{
  "model": "CTC audio transcriber",
  "vocab_size": 32,
  "moe": "soft",
  "wave_strides": [5, 2, 2, 2, 2, 2],
  "beta2": 0.95,
  "adamw_weight_decay_other_params": 0.05
}
Rows from block 3 of a small CTC audio transcriber, named by matrix and row number. Rows with one number within an expert belong to one neuron, the router's apart. Each number is 500 + 25 x the weight over its row's rms, rounded and kept within 0 to 999. All counts start at 0. Numbers have three digits each.
Before each expert's rows are labels from the 100 clips, of 14976, where the router gives the expert most weight on average: "responds to" is what is common among them. Only what is clearly more common there than usual is listed. The data: short read English sentences (LibriTTS-R).
# router: slot weights (model.blocks.3.mlp.router.weight, 8x256, trained with AdamW), inputs 129-171
# up: expert up (model.blocks.3.mlp.up, 8x128x256), inputs 129-171
# down: expert down (model.blocks.3.mlp.down, 8x256x128, transposed), outputs 129-171

# expert 1
responds to: the word "and"
router.1:440504486501439517508475433460512462505472484468483472490482521519499492503489477509503533519539488503458498483500511523511513502
up.0:496483489433530465444531506487458504465502505501474550490514535520462509536503507487471484486474534525515528518523497492475482481
down.0:468514518472508497503526485428472474514505523467513473517521515562509478487526534462520523429468533485524517514528480520516528509
up.1:502459506506478428557510482508495527487552495489477501504499503516493501505568497448513523520509541533530547476494473501511499542
down.1:474504554531491543506449575524474475493506496530508572504507475525454506469474544477530507492490479524502500516499510546528483506
up.2:513472492485502554461532508517477462507508517493481493509512497471486478515489495492467491525540514465452486499481509525480502500
down.2:514528469477520528481524499528494510515493510507473517519504507510515520516512516512498484528535525480504471475513456478470495564
up.3:503515521523487556487507530516476500564523501524476517513538520474463502493504505490504524469553500488478461507508520526497484500
down.3:517491474505504458566568466478520495479522484517521486470506489532463475478490511486524501494497487538505473471448503514475469501
up.4:517531547523464452505522499502475517492479456514497489494513540501504515510552514509486507421511496509519506522512461518510528560
down.4:481477484514512453465531504501505475464527506534488514498485530498527505548496526553522506506490477536495502498518458494527467555
up.5:495493510497460468491490506502516543457507474492496511477496504457478486505495540437475509501509481503491502512538512520508547516
down.5:485517467460501536515481512468490500467480493530531476492507496505477491495496507493510561521529485492503504489486454534478497519
up.6:552453470498480552496483515483479457473463499461456550538472489495496488524548499493477451513509530502499529490523524501509502497
down.6:517519515465494498525506511475546485489521496476506527478504461477532490554509505489516519517493472520526517534459498514513473477
up.7:559469550463475505515505546507444500476527490504535526453523534503474503497511497441469535514476543505553538490525479519499500479
down.7:464486497492487489502457504524467513475499478502538522521524521486544454475506518504454504482495494475492502508481509510493513533
up.8:448514515494462525486526499449545480458522495548482543553503489508541492454521482493539475493487497568541488501471467504499515515
down.8:566535477481492463529494450530473440475555529503474507492484491495483485503512463501461509500498512546476453487518503519502515505
up.9:525534495505482514510488478470503490474515519469501499487473507529500478491495508464480510490453493494507490463493519477538504439
down.9:568512514522483521519491496481490476478490475474514456506483500471509529497483532520525494483481508531478530536509470514504465486
up.10:521515529490515507513511476469504507419500464517521507483479534500465521483450483497548468529497484478499494524506496503493494512
down.10:500436513487488535518540455524484484449510469530523548511462497524487497538501493488473509463493510494472476497466521517495538461
up.11:480492477468488504527513507505543495513441533500492529509497453502505529455474522438504511499488534506528493497494550503502509526
down.11:491522500492467527431535494484502499519525510471549478536498521517456486537541509494444493509472465527516484504525477474463485461
up.12:445489505473546503519492504487545471490472534472486459443475530497503496507483518503506514491553507497521499548465507493489475508
down.12:487468470497537481497469473512514524516503541483484477556524525509515493493492496546518476512483483518470497486483450464497499499
up.13:461512478453492535468489485517534484501567507518488497520479485498436477467485489489473492517469479533482482507515488494475469515
down.13:518509483513495487521481486512453521503497452505483486477454508535495487473516498570513442459491493486492485504453517526493491500
up.14:526468493526489501497480530462511499543479469486472474484528461462500478534535538496492516535507476478526517500481506476491503495
down.14:542448530451457508489496506488457505498486528520429540488555450504521488494493519493530525500534529463494489498493484476562496512
up.15:489520486505494526482533494482512475475483460524506477543522512473567533491469515463455477488509508497463496483520501536497511533
down.15:484448512518448503521491507465455503506473510511503509523483519513470466465506527542520518482532500505502465508470491531497519542
up.16:516503541526507478530508479509458508516544488523505500502522541472561485503513526477533507469481486491514576527493483526478507497
down.16:498532505467515515516459471499468521560507501532521533508499497481478486472479509479516502545517483474466497521498503485451519534
up.17:498504517520498507502493520482470511464463476523499480517483482535493489510524523550533490537498514491427496498474511491473532516
down.17:537481536485505516549471473500473555474460490509485516510517541498467510516480479510476491470480520499494456521505457487514481494
up.18:493542477458485500517516489498494511521486523514471476506502487503523476490495485478525504493513493515532464517494480529488497493
down.18:445499510530492489486492472497556516503519487434488455482512445491498479464500543514509471496541533461473510523485494518514493484
up.19:476466481470482504534516482493490548532473503560486499479501483452508498524484526485421506493498511486533480473469489488539508547
down.19:443519522474515513492498510477445474511514522532489422535503531551495530470516460499496491502526488531442495515527504506526485507
up.20:471454524495481488518544508519461503483469535487496502536507511507523514449515499522525486517531511500487550504468500520474522483
down.20:533450507495461488501461520445498477529484536517485481500494470500573459511511487437467487494497533517468523494473481483528456479
up.21:466481527524524541483557497496517510520555532505488500518479532521481544498471490524534527519530499527530475478497496518488502472
down.21:484507509519483493511535485483501541519494499503494500477463497506506488525495527506512463496527508529440480548502535538520503454
up.22:509491473547488493493459475494494490484555494479494452428516487477535461525452510501508550473528477498485480519482503475489526484
down.22:504519527498540507513504489509511472531485541460475532506497522505474506441479510505516480521540546517512480520466525482472535553
up.23:527536486477496532506494496502516544503519493540472552513505463515488500546520520488489510505523506446520524483517504484516510473
down.23:481430462499519507492503514557519489517505505461491499522534514490504527489525474474474510524486486501472561532489479484457511510
up.24:492496486466526505493513537481511508515483469519490505492501493528467528496509499492475490489492492462538479512486507501516460477
down.24:469522481477437473471502506490502459537549485514500511506487478501474480471498526476505511484517501501480502473494460594473501535
up.25:498487454468525559518520513493516487495511494435488504532517534539503453542512484532462544479475522516516487493491495535516467464
down.25:520477495483482480521496463548506522516492498501525506521492545447512498540508540481493550478449501507494500507466468493469490508
up.26:480462486474482543487502524527505479491437459489500491508464539440510530511495499509474463512463513483486482493530457552510520538
down.26:541480468477483479500518444500479536480494440496515459507469528478519492501510503501503537505512532473481534523506474516528478466
up.27:459516443499540466503483503511493506537489484478504505487524510516454509481492487483451524529481523483513524492502480510523524478
down.27:496485510506501440535513474498472461497512466462502560489502524497490505485529479480503517519478528497488484489521502440496497536
up.28:528512476491481547476503524453525515523523526525517527474492497494485497452489508475484519467493533494478472514445489511440502538
down.28:508479511506504523483499523528525530486505531506513470507507482515523481518507488489543506517532498497517472507577550533501515488
up.29:515516467494513470508447555518504499460461516484505529515513536509480498501563516548509470543492481496517534501512518482545498538
down.29:532487472497503494476510460523528495459538533522497470473561497460455501501523460521488513497533483483499519498487510479499470511
up.30:457496467507496566532516522513548477478529500494510513471497560487518499555510474530490496491482501488539483481474479436494524509
down.30:477495487507519477509471490522525505464513518558545517526526495493500518466481517518480495486496487507498461490444482486466476526
up.31:495504563533477503516522452483501452493494470512469488519506557536505452511481516465462519498522542514494518511524519475501505513
down.31:574538513498535524507485490483470482517545495487472482484544535481503496529499534502486500493504498499542497479484500494496562484
up.32:506512481497544504518511531475461480500517496522491517474498522494522532475454502474481519533490464497543476507514494446504459502
down.32:505505561537532537555505511493516497475500482486539504470455493513476515489515468499478479478451493495506535545497507484484511506
up.33:482518544477467516513462475484488472504506492467526479545542505542497482533487501487464514539523544503490476504496487510498480503
down.33:536518523520492520520485505473491514503486509499466479556492546510522428493487503489504517500506452486532512527517480469517469483
up.34:482479477499449492493509501474533509452483498528485496472476487532462502516495467495501535528499523563548479480554470501510526509
down.34:488507528455459509513495492483459501445501489468575529550518505472507501510484536505528491529488508525501525522523478515466503513
up.35:473506449554478525479487517479526520436500469495459482476477470486516511501471480559510500489503515477496498486487465489485471508
down.35:472530469459496502488494520487498474467505499511549547522527498507540474483537516518499506514516501536501458476478502435488499489
up.36:541475543480520516532512527448535545489498486561467482491474477517529485452519502482438532516501456537523484483508574531493514478
down.36:537473507523484494496472506484513448516481423547508478472473473500476519488511525498513501531528461526471492503479473496506533503
up.37:547543480486502502530491475491497509504529445467471514485489505555509507541518520508462525481510512470482524445530519492540567502
down.37:510454498482482499522497434533486488518486491519479437494513521474518530519474539477488510526502479504538495487491474490505462519
up.38:444453524502486493508501498505542488490523496497519519501506531515509525480418490541466488504530499527524541524470517532453473453
down.38:483519489480529467479498450498541480530469476529461512551474479465518492509565522481527498529479492466508500496491518504532514450
up.39:450531541473454542502524508475491468518494474465503540510488490505525456500449446504502479478546516513490543516476507496522510473
down.39:527462516510503484445508488528515483498529454514485484487495490526523526458493463485503539498552517509505520420481480511516493520
up.40:479508492507485511531532479523454542502476510454498461478462493497482498467489483521463490564511505454467519485503521530521521500
down.40:490458477514492467455536523486530496509522496530503502494517495545429528513513467526477512512495502542523511517501464478543503483
up.41:542484509519537467506496504460491536489477515527518482510504505496485491493531469523520514506510540491513524493507528516514491485
down.41:511522498465509527458487544532510492507520544501482504482476496523549457496495458460469489517514476526496490521493513505510513531
up.42:525484550473471434535513505503471502473492495520480504461484431508532481534509544473542499496495473544492489486505520475501525447
down.42:503514466503459542508478501521475534496485484530489493504494504535479530517501505482558532509442529496514499459469485457489510502
up.43:515495485456507572509508506454513431449496472517459523506504454545505533527486490489488536510508512522485484516500493489554564489
down.43:527474481488509487489523515524495527514504517520477510518572527524537535537526519455515497483508484523491527503483485515518475445

# expert 6
responds to: the word "what"
router.6:549465482475500548516504536500488491501459518506511495517529502513492543494508498543476472531460493483511468518488460497496461506
up.0:467499517541488469495540488479483502462501511463508499484417501530488486495464524492510480458474486523495511491493504501521485459
down.0:512478505520499487533454518517510495461483527495487468501493496541530540495476523456505470505506512556519515478512496495501464505
up.1:502496491530541519489486464498514522499478520496502493545529474468486435482460477542507470472506496497515488469487518486495478547
down.1:485483496473518490486506511499515518469487519515525474481502506519521448462495496491496532524521505496463506529473479531492527522
up.2:492568500476526494510519485454489528517518527498495516552502547477489506521549471462479510497489537468502542532491469509485509517
down.2:517531515513535476455539507556477499485532474520503512476485524481511460501487446462471448501485493518457533502484486492493503472
up.3:489479507514496534485467478500492498515505523517513507479473509440506482518511484487498531465520508518491561489461503545490517470
down.3:481519505507474439500503486462536496481484485540509501486478506459479459472487536536501503513468489467474505487519481537496495546
up.4:482524494513506495463508480573488496499519482520531489513504520553517492501533495535476522521508491535482523491530502485474493478
down.4:513521503473490509534462516532532508529482473530472505512512518498511504487469467478469506496541523509467463503561457498523485513
up.5:475548397458516509516503523497500473473490473485507464511493481480509496467508521526511525475488520513510444516535510534510530545
down.5:444520465525494488454504483507579497515508529540497459584480485469536483507497493506491485494481482515506556521413481447521556484
up.6:510481512508541502520476483462504512542529503496477509497555521563501478523471507483510503541487485507447463453574479479493509495
down.6:501473481437462516485529535539530455479453492521524502478476466490465534524450500475506524516496503483456520542520479474531495492
up.7:507523534498508479501545519434557536526459487492498503516469485510516469526487519531552486461477514516526534543493491451511530536
down.7:484499495512474493509502536490492507477527540519487506547501442488508514555479503484502494486515500526487498519484515515479477506
up.8:476502477519481505478506517521485487498499478484535497500517496522523516515460487497509514524530501534472463522510481499515516492
down.8:517527476467486507501547520509487490486491540480527545516533501520524549508483496554524490474519535478495518471494512494480531558
up.9:483519512459490510538540521468479439482519514518487526527438462520462511514530490471491491490503540508498449474493451490506496482
down.9:471504470517478494455513499486481503500490497499521485526497476476517475481485487481490474498574441527518522521496522509466537507
up.10:530517533512479518442502477554502503486462507501509501518505502507544502531525509442467525529482520513450493532517505516492528530
down.10:512509504498531530496501511477525542508436478546515498486484483525477482483504473482541470521492467498527541480469517469528459530
up.11:460507488537491471503529512483493508483571482473519503492503550505458497482499496548478499557473521521526491524491442515478528506
down.11:507506515525501518505455553504480481479476527496444458511489460475479470482487527521504551512508510532496493530471474461479491483
up.12:536508478496491527539497477492504522477502488496482525494517506498513548472504501549513506504492490542494488497474516485556519504
down.12:542500503472524503483483563498470470480495485499478507528485477577490513505485490539475490492524531510479545510517505486539515539
up.13:497467496498440468577517530492525521524502471490479508488441524539505500518472531477516494489514538501487493509508483466536539523
down.13:474476542544495481489489519440471545494525506514460506497490490495493498520519515548541453496547491513540486539538539495482426522
up.14:499526501507496503534501479551509486530486507524459511511502486476517542511510484482494493516493487542504552461466547530486515506
down.14:563499499482537514498503504531484501489513502475482474499527504471463497507510488509494466488507483456548521496493563502525496562
up.15:488504505474501498506555459489485495519485491493473526519513549524451478520498498481538487490524496517525507484463489532504470551
down.15:515477497439508498501497490500500489495543521516501473515471493499470484518519525499511545547516553538496517503524518493536502508
up.16:481529487500482495469457488516495468518516486528485491499507479473531494517486485492486553496577528514497436497498545460516503525
down.16:467504516526524504543499504516468513498514525521468500535540493466530475456478500482483479455505470511493466539514450493516493500
up.17:505554477500504514481530474499470459479438436489481501534545482497492517490528474491547480522506525499442549531468526523489501491
down.17:470497518506512517468483502465496473524545497497462505516525520539577489466488488483499480523493533486493489493548488495464503458
up.18:482490479512525549556490504502492521490540516461505505513526460528510472536453508476528493486525570466502509530462521468485479500
down.18:511462485486494500485499463480544512504529470516522462531467529511465486509477558517522506474509521474533487477521486486539457498
up.19:518421481495468492496496473514498532511495517506532502484537513505524517488494507546513511460511519477513502506529527496501431493
down.19:529515523521525552475521493500467465545521527471549497477446492499506523540512520521485493524490456515489475490505469498526445484
up.20:506478507555468502511529490477459537487466473535454473508494517460532481463483496500535478535505518547478535501479537444514499462
down.20:523527537526521496478483535535525482473529535501476507535447468465503450515491523514458512493532537448461496479500536471510497509
up.21:480443514499514490517435526524549533520534475500546467500507490557466527494490493476476476517504523458521517463489485543513480540
down.21:517537471502527528499527478501510476462503525530503486562559504484509496534540491510478490527451493490480489465536539529530467507
up.22:494460520482486542529531496457515521487483470487498468475473478550509512526468530499535503511495517508493544491550453487510488523
down.22:515501530541495461474487497452512471497524538505493506512513494526518510492526508483489536498523508538528500497518465488488470502
up.23:461470493555514477519527492500500526510483469512532525533513439480541498485452506522480528503498493528493504539551491486513527490
down.23:498486496524466476496548538533522525476507491489509426492497513490508522527516527478522515498496514527469506519534499517470474485
up.24:506533493486465514537473479533547511507463541481473494501527494483517490458469476489492532476497501520503433479528509510479507514
down.24:510510501510548533465514481484489517550562502484480506455525492508515526469512470474473470520502527479508471492509489525522499504
up.25:466499542491494495498506523500463492514495501485527478468477477533518480478491506514478502551482485469458514506511499508523564525
down.25:516530475485465521499499477510509464485513491523473501501467520528484487502532496511514520505501496484514458508495503476526513485
up.26:543497546461495517479542497477490490511456535496526467507476501535442494465516502494478488508502467533511529508537449485510478500
down.26:536475496534489498506513459455502496495467490461490481491458477478537503500503472471524537498537459524538536515493458519525553512
up.27:506473519560484503478530511493486464539504498539499475476453547485445535461503446491450503513525512513493504525555527486486442495
down.27:534522547482419502515517492503538501515529487488536523513498477466511490492499493540547479463512493490526510529497515509503530527
up.28:477451533491487509518515525508494482527486495510510511501478493531510535509508514446499468481495485517539520478513499475541510513
down.28:491519525516556511488454499483461514509494526512508490471514494554501474470485528526536520457518491464478472505510519477512484513
up.29:498499502554506490526487529439504544455458498483462486510494466493478469510521499494464517525481515487509523499443483474497492479
down.29:547477553566520483480471526437479584519493538511468499506516483567484515465462483508512479467505474517516555512532514527502519482
up.30:456455483486470518528517519531506510521501522527506488528507493503520511492476528522494454474497521548472466517488503488491474524
down.30:472526480462498505513517462497515541473507516528487486504515466507481494497475543533496510483535531513485465489473487513509521488
up.31:474456521496494475507488485469469530499501481519488442479515500538507507507523467461507517514510494527498479494475459492490515512
down.31:467463522513453483448452497475526510472477496473476526504508438527408490520518469528507460486532469526490443454504534562499473516
up.32:518479512484510502477545484506518473484446549507470468492511470505520516540496496508476467476491499490499520524489530461484489496
down.32:457486503521525460532501507529474487454468512499514515544509476475498484477507497511491482463521506495520512485484466501489513467
up.33:487532469493494511528461517423547501487463481502478498550523511485450509555549497474444490500505499461449531517509511484481460538
down.33:510464495526506457522512463523486469546569460473545485468489521468504491511511446518461535492486531508483530490493485510515505477
up.34:461502490502530481513503521489521475478516465536469508508481481509525505543472477528488485481462470490499525535518455467498523501
down.34:514492466502508504466516509487545484502514463490539512516525488485513490516508484526477514461473496499487498482502529519508540511
up.35:492512496490479501471511515532523517488491489479524471517491524487515537473527493498546512498504492533524502520486497533479494529
down.35:473492474556466445526553522542508468503524495481515476534519546473494501505525499489522506498501459502550471531488539484483508452
up.36:510471470487480483521518511537498540479506528507494529509527513542533469505485521441485493507492525468512486491501526507515499541
down.36:500466478492459521501522476506474528424508519495489459500512525520481503458478501522497511524450506433529528456518441486513454501
up.37:546480504458521497484488496501492466515501476460523481457497467458543482489459486521557505504531502490522499513496472490484470472
down.37:502497496518515503520521506493493530539470507523471485519491481520527537481504478489474513468504542486544496521498503464492509531
up.38:544555504500501501510478472476484522533513538485461516489516481442509463491470493510471509491473464495529539489509527451516571500
down.38:543537486525502483504507523519477477487529483480498523477499471504499480481493500498497542489491509522506474533511506523541482539
up.39:518451483499469466516556480531502536469445466491521501485523562487460484508531504511510520458513484489531481510509548521514496501
down.39:513501486496490473471454486510460466496472551498466493554489515456502526486501480503503508519527492487488496509499516489495510491
up.40:518542495516510484461489525522494511478533502467464477523498539484511529529523472499537522466522521530509490488491482533469511463
down.40:482478495548469437444534523500505467481491537518496504481528519492513483508460476486515537488503526547512512503484533470477470528
up.41:484527474494440500512544499482473503479465473532516458525446526479509474519494527465500554506466473479472446493494504480518505512
down.41:492505526477483527507512512502521476523486529464474521473480496486511479506515498469503474477468499503508496525514485494505500492
up.42:529537481518487522532482473506478483479490510496464517508469498469598507484491501489536542491521508516525558477495442498483510511
down.42:534524498475484532464481486518519482491482514488499505497507482489515487494513501477503502453531512482537460506507510513495537535
up.43:487489507464517501509501491495509518496515484531503461457498459474493520490460506475497495504531506527472513456462523529483488537
down.43:494521501528516541517472516470443522551490480514470478520477502496501492521513484529524522529498513478470522471490489484522490495

# expert 3
responds to: the word "to"
router.3:514537520494468481520524475487520481480513542481488515516478509475503501479478524452491549503454473475556508493508493514521514484
up.0:527532506439517475499513540464501532500537482515519486522520523514518433511561468507494519460492470495472501470502458490498502527
down.0:526483481446519478478480500533474505494498433486517496492513478484499488489533549478494480489504503522542504498523465488504503493
up.1:498472523543541492516524548509471537504514512517483509504482505515492528511517500515499481496486518457519496510478499516512459499
down.1:499530523528493496504528463496488524522484470494495523512480518510502504541502468547508533500488528500461497487496529527499505500
up.2:501515474526494500488489545488478529492505529526497512501529513497521466476479519526544476470521459480489480485540513512465482501
down.2:491509526486502435493478546501507501511511531465509481511543526437514503519513509550497502487457491508491506496527488480447463541
up.3:502533524487493425492514538533507528517486545516515465480507470497543526526518536493495478495491509499479456477500503520493449487
down.3:512509489521510513486498511481487481566455508540493487517480484518508505492463489485554535535460497510512463529536493455519499528
up.4:487514510550486523502494514479532507500505519489481489500448513534514502498498506474472523485479485527500515526494498536476491508
down.4:525516521527458498510510488488482521544469475477531515530471487497493478535528495498534532540505505476472497454492500531519485498
up.5:521516505535494514476483527424490501522487497470493512467494470503485516527504485497516459528541465514522504490452520508477492498
down.5:519516455537496505541468464524503515524518518527498496467525510496481520478505463503489488473538514469489528493518518510532511508
up.6:497476452499461475486537444534447485487493487555502492537497503462479506501540462530457512499484537517469490547515496516508533494
down.6:530489473495487498468536514514516516479459488494488465487466539527480506463529484495506479490496484435504461533550523494497485516
up.7:510483473488499491476532527497500487523484498550467493525502507485516504539547519513504519510508519540527447530545512466488502511
down.7:499538487496509497484497489485506501494498506478478547498517536514478502525525510475463498460520551518504474551534514526527500491
up.8:494455500544498500506483498507485505466506465456469496508542510532502462536467487512518534535511501508481490486506518478508514508
down.8:509491494501497495493504572494462523512493464498486499553496533499543506487514483509492497518515525521490518503490478520481483536
up.9:514484516474510493551472467540536470519541509512543480520516503479512511494512529501513519485536499491467467504487512511484481530
down.9:432538520514511517507495541536481483476481450522507462473544497507463482552570476471471483491476439477538539500542485489530488502
up.10:526515491474493527512484460534472449482560520538518492499502440439540528518512482475512469524490538460512511475503515504506483520
down.10:485491461475479529490521463533483471475490475471485483493529503498532493538500525470459513514497459536499529486461523544506464505
up.11:491467438458499494507455477481529511532493473519495507472457423500472514499507490492526469476502516479507534485502518478504502412
down.11:536525511448483489474491466499491502489484447543509462492508571526454528464495484492521510466482514460486540498508512471497516527
up.12:519495516528515488496483528480484466498497483540498521485484529484515514472496523548527490478477491487475483481492459455441505515
down.12:514523499521475535516500465475490485495547545503475507508483509501490513528479467519478479522464524501513455505459526488453501486
up.13:519526523558485528485461492519498541549507543481554493508506544525501539491528519478525517540500515529496477496552492500466469460
down.13:522457507495529519469549504507510492523497502482509434506481508479489508498517480520492483488498475531524486536530510532483500488
up.14:469486509485531498508423516504480465511463504491513460483490521495550483525536511480505497538500479511498521493497553452489513519
down.14:474520495532531500475515550480529501503469488474493512488494499507485496482486517482468500510519507490527499473467505527511553506
up.15:543513532526444543461485483520481502505484489499548447506504498467487514530487508507533516448485507536528505494500449495466477505
down.15:490491504526500484500489485537462563520476464503545493497533460483552515505522499461544456501504516540523481512509475478523513515
up.16:520497491510537506473517480505486484495545543492507438499488518510485513452499512504562480471516532564503502518494504512481497489
down.16:538509455462485518514512492481478478511503538507467467494492451459549527469427459523500469488439453511447491500530459475498492483
up.17:484514478470502463495496511478509493508461514498466437484526498491489517471519524521502518440493526460518519530509507490458485445
down.17:489483523504525492507479530499487529486536484497489512485481496484501521496527509468451505517471472512482514463494452474490492475
up.18:526461473505486463513540527497522494493567475506474550500506479543511513490496502468552508498494486480541528497507522445517503492
down.18:517519479523443477519492433489480482448480471526538516521475468503467494493473481511505532485519441552505459488481506492482479502
up.19:478497517495495522495519472462456520523520511514502465520483455494516499532497517478527513474529526441503519493572485493500503486
down.19:513493488549493504468455512458547500428505506520512495523506503528505526475461440510525484500516529475518486480494539498488525492
up.20:504453478502476526511501509471458506491523461500548500501502540540451478504474517480526498472475515480500525496488541505487486508
down.20:520484482475538486464515507442488520499441494514508489506523518508476556482445460523553501494453474476480502515511456485532476468
up.21:476476523478521523497503505517491494503549494522513542500459524446467489487479543493496476489491527482488487517515516523474510504
down.21:486477501517528532510493506475528504493491486477475497482519456517525527507518506478509489513496533519480439454507526484560496504
up.22:503485435494489467469461507506523487491518481485454487450493523434507503517499462452509471467493480476499465513465492480488526469
down.22:480484507458535459533535508535476520490515481427453505485492496506465506512494528501451473517477478489502520514541486499523511510
up.23:571516499522482523485506478527514472499549562558486500486490472459481532497501503542516533476475546495484518487473501534463527490
down.23:486517495501519486469520469521558478491504510535473515481523487467526450517504453510509516498491478553475508501450479476464533536
up.24:509496500503507487471499529549497486501505477482499532551471551487501494505503488481498468540516509528471478511522527478477524532
down.24:513487481505544524498453521498524474468541511520525511489497490503514521504563524519452484513482515501515498476490513452537487534
up.25:528467510483525504520522527485547496467501477476527441510492512504473494496519518511502524511521512512459506502498468496442526485
down.25:514467462518500493500506465506519503463495506551489458480471488473509487448533506514519484478501507489518523466457480524457472518
up.26:540498494501528504479518503523479467506515501481513492480503496496548517460490480538523513495503514537477535536451500473493490514
down.26:500546469507495527516500498524515565499530504490507523563549514476465465531530478465538501491500501486497538493513517522490495490
up.27:508489523530439529519507508512568512532509500494506531465474529481512519515502453512488465475535467494469478530487525503491506504
down.27:483497489506521520520484529504513508505530505514535463537485472527515483533454510526551480524524483493486533513493451535536541510
up.28:536538531491500528483517490499476507494519504446460483541489482510521502508502531491448554500490484497509515534459464495517511505
down.28:520492512535503530489492464552483530548491500470472486481516483538487518457495517462464501526477483512501523473531513538535480509
up.29:548514489513512523498506514516516461480514514480510539485508450489522533535544474499536494486516483440543530537484528489506444504
down.29:491463505545500480483496518477508505506525507544464499505493544512468506521469502446509492507508494506456505528513508508494470492
up.30:487483512463513471486469517511491511475527483466473508443542514468468481513503514524496499521515488517475508539518496548491487528
down.30:474466496499499498485477468504501515490454484464470545532513491472541484521507517505468520527468488533493425522525460467514493481
up.31:526531511502534472457470531526503521510518443454523506503494521475501473460453473486514506470493453464519517518490430467485462460
down.31:515495494513505493513492467518477510495460508505432555547489486515525527503478508509558471477459532485512504501507497518474491469
up.32:529505524506507505491530461549427460485524512486514539488486543512485510516453514517505495468509485500497488497478507501492487516
down.32:555460468492504507465513534498471486488523522486515533526509510513517499489518467500498520520509458542477480529525514530482501507
up.33:468499500514505466486450482506527514479479482519516500475510543501455507436508468475502479538517491517494542503452500476515511500
down.33:522507488510513509512488488483440550495526522488524525463522486476486482515482453482493512531457512492494486496512481453517470532
up.34:512495506477494516489509519488502465525490535523474494514484532533487490526488496487527485502473507519479469519480518461478480534
down.34:534466467506443499480548516503464463469506488528497484487489502483462485459502552498476527481505483524535478480526501493478501503
up.35:463518522487487525482449469530467505510507530531493485489499523535471467484515489529507473525500532482486501518503492481493485503
down.35:451532466477545522553471528558514526512509520536482515538479506486481483496490511511523460485457458503524502485501529527538552536
up.36:491531487475525438503471540474532496503534473448503474479462481532494472502448524500524491500524496504527523486487499479473486483
down.36:545502472528484531558494475496508473496515493489511492520468485507499462546494436515490485514499505517488472509489525485484507493
up.37:501460464473483493488489533518512469509493517522492490473531461502513515514518531485515471464537542521464519504497474452486494503
down.37:490469543453440490494484488578499485486515534513487512491460481478479515515492457508468499508524521463488526516537507513473461501
up.38:523525499461518518500488497536511500545509488483496469494514550507472535480483445470465481493533535523463491444499536503515516487
down.38:490501472504517456491514485512500504498523517524503482569495473538539476483549506447481505472469493460476449486497465528503500534
up.39:497517480506550514484477494499500461481471488498551494497493482492523449453545506478537503498494549522519499514536486530503507462
down.39:509469510561502516518546475489543507496497492514531506513464518506514501478520511489506482487521449501475493498457479509544455500
up.40:465506553472542495489519502488511479503509500540479524502514450456497524478497527499492519503491542538510479489483456524474482460
down.40:553512500518492498462511516549481473506471533516479526516480495486507499499524451519513522491498493475550505519520503521500522509
up.41:491491508499484493496498469471487524454486488525431528525526461511475508507523553479480526509525498542565530515519476497518515501
down.41:513469493517473471489507469502528496460519537526517504456499488553480491489507532481500549441490495502494500475504486479502531526
up.42:529497559506497461516521464464526477516451494491497551460461504466498501466501479483475483526514492539529503494492491440488514504
down.42:506509519448491479500473488503518508476493519503529486500528521471539486524503539488441520513490456501476512518534550511497515459
up.43:565491462473524527478511502563525526483515543475504518495525521500528516471518489492521501520523518536474489531509494489488491481
down.43:488500500498522473488464531542433492474501501542490468522509506483522507499479525445548532484492497475554480531471503509497514480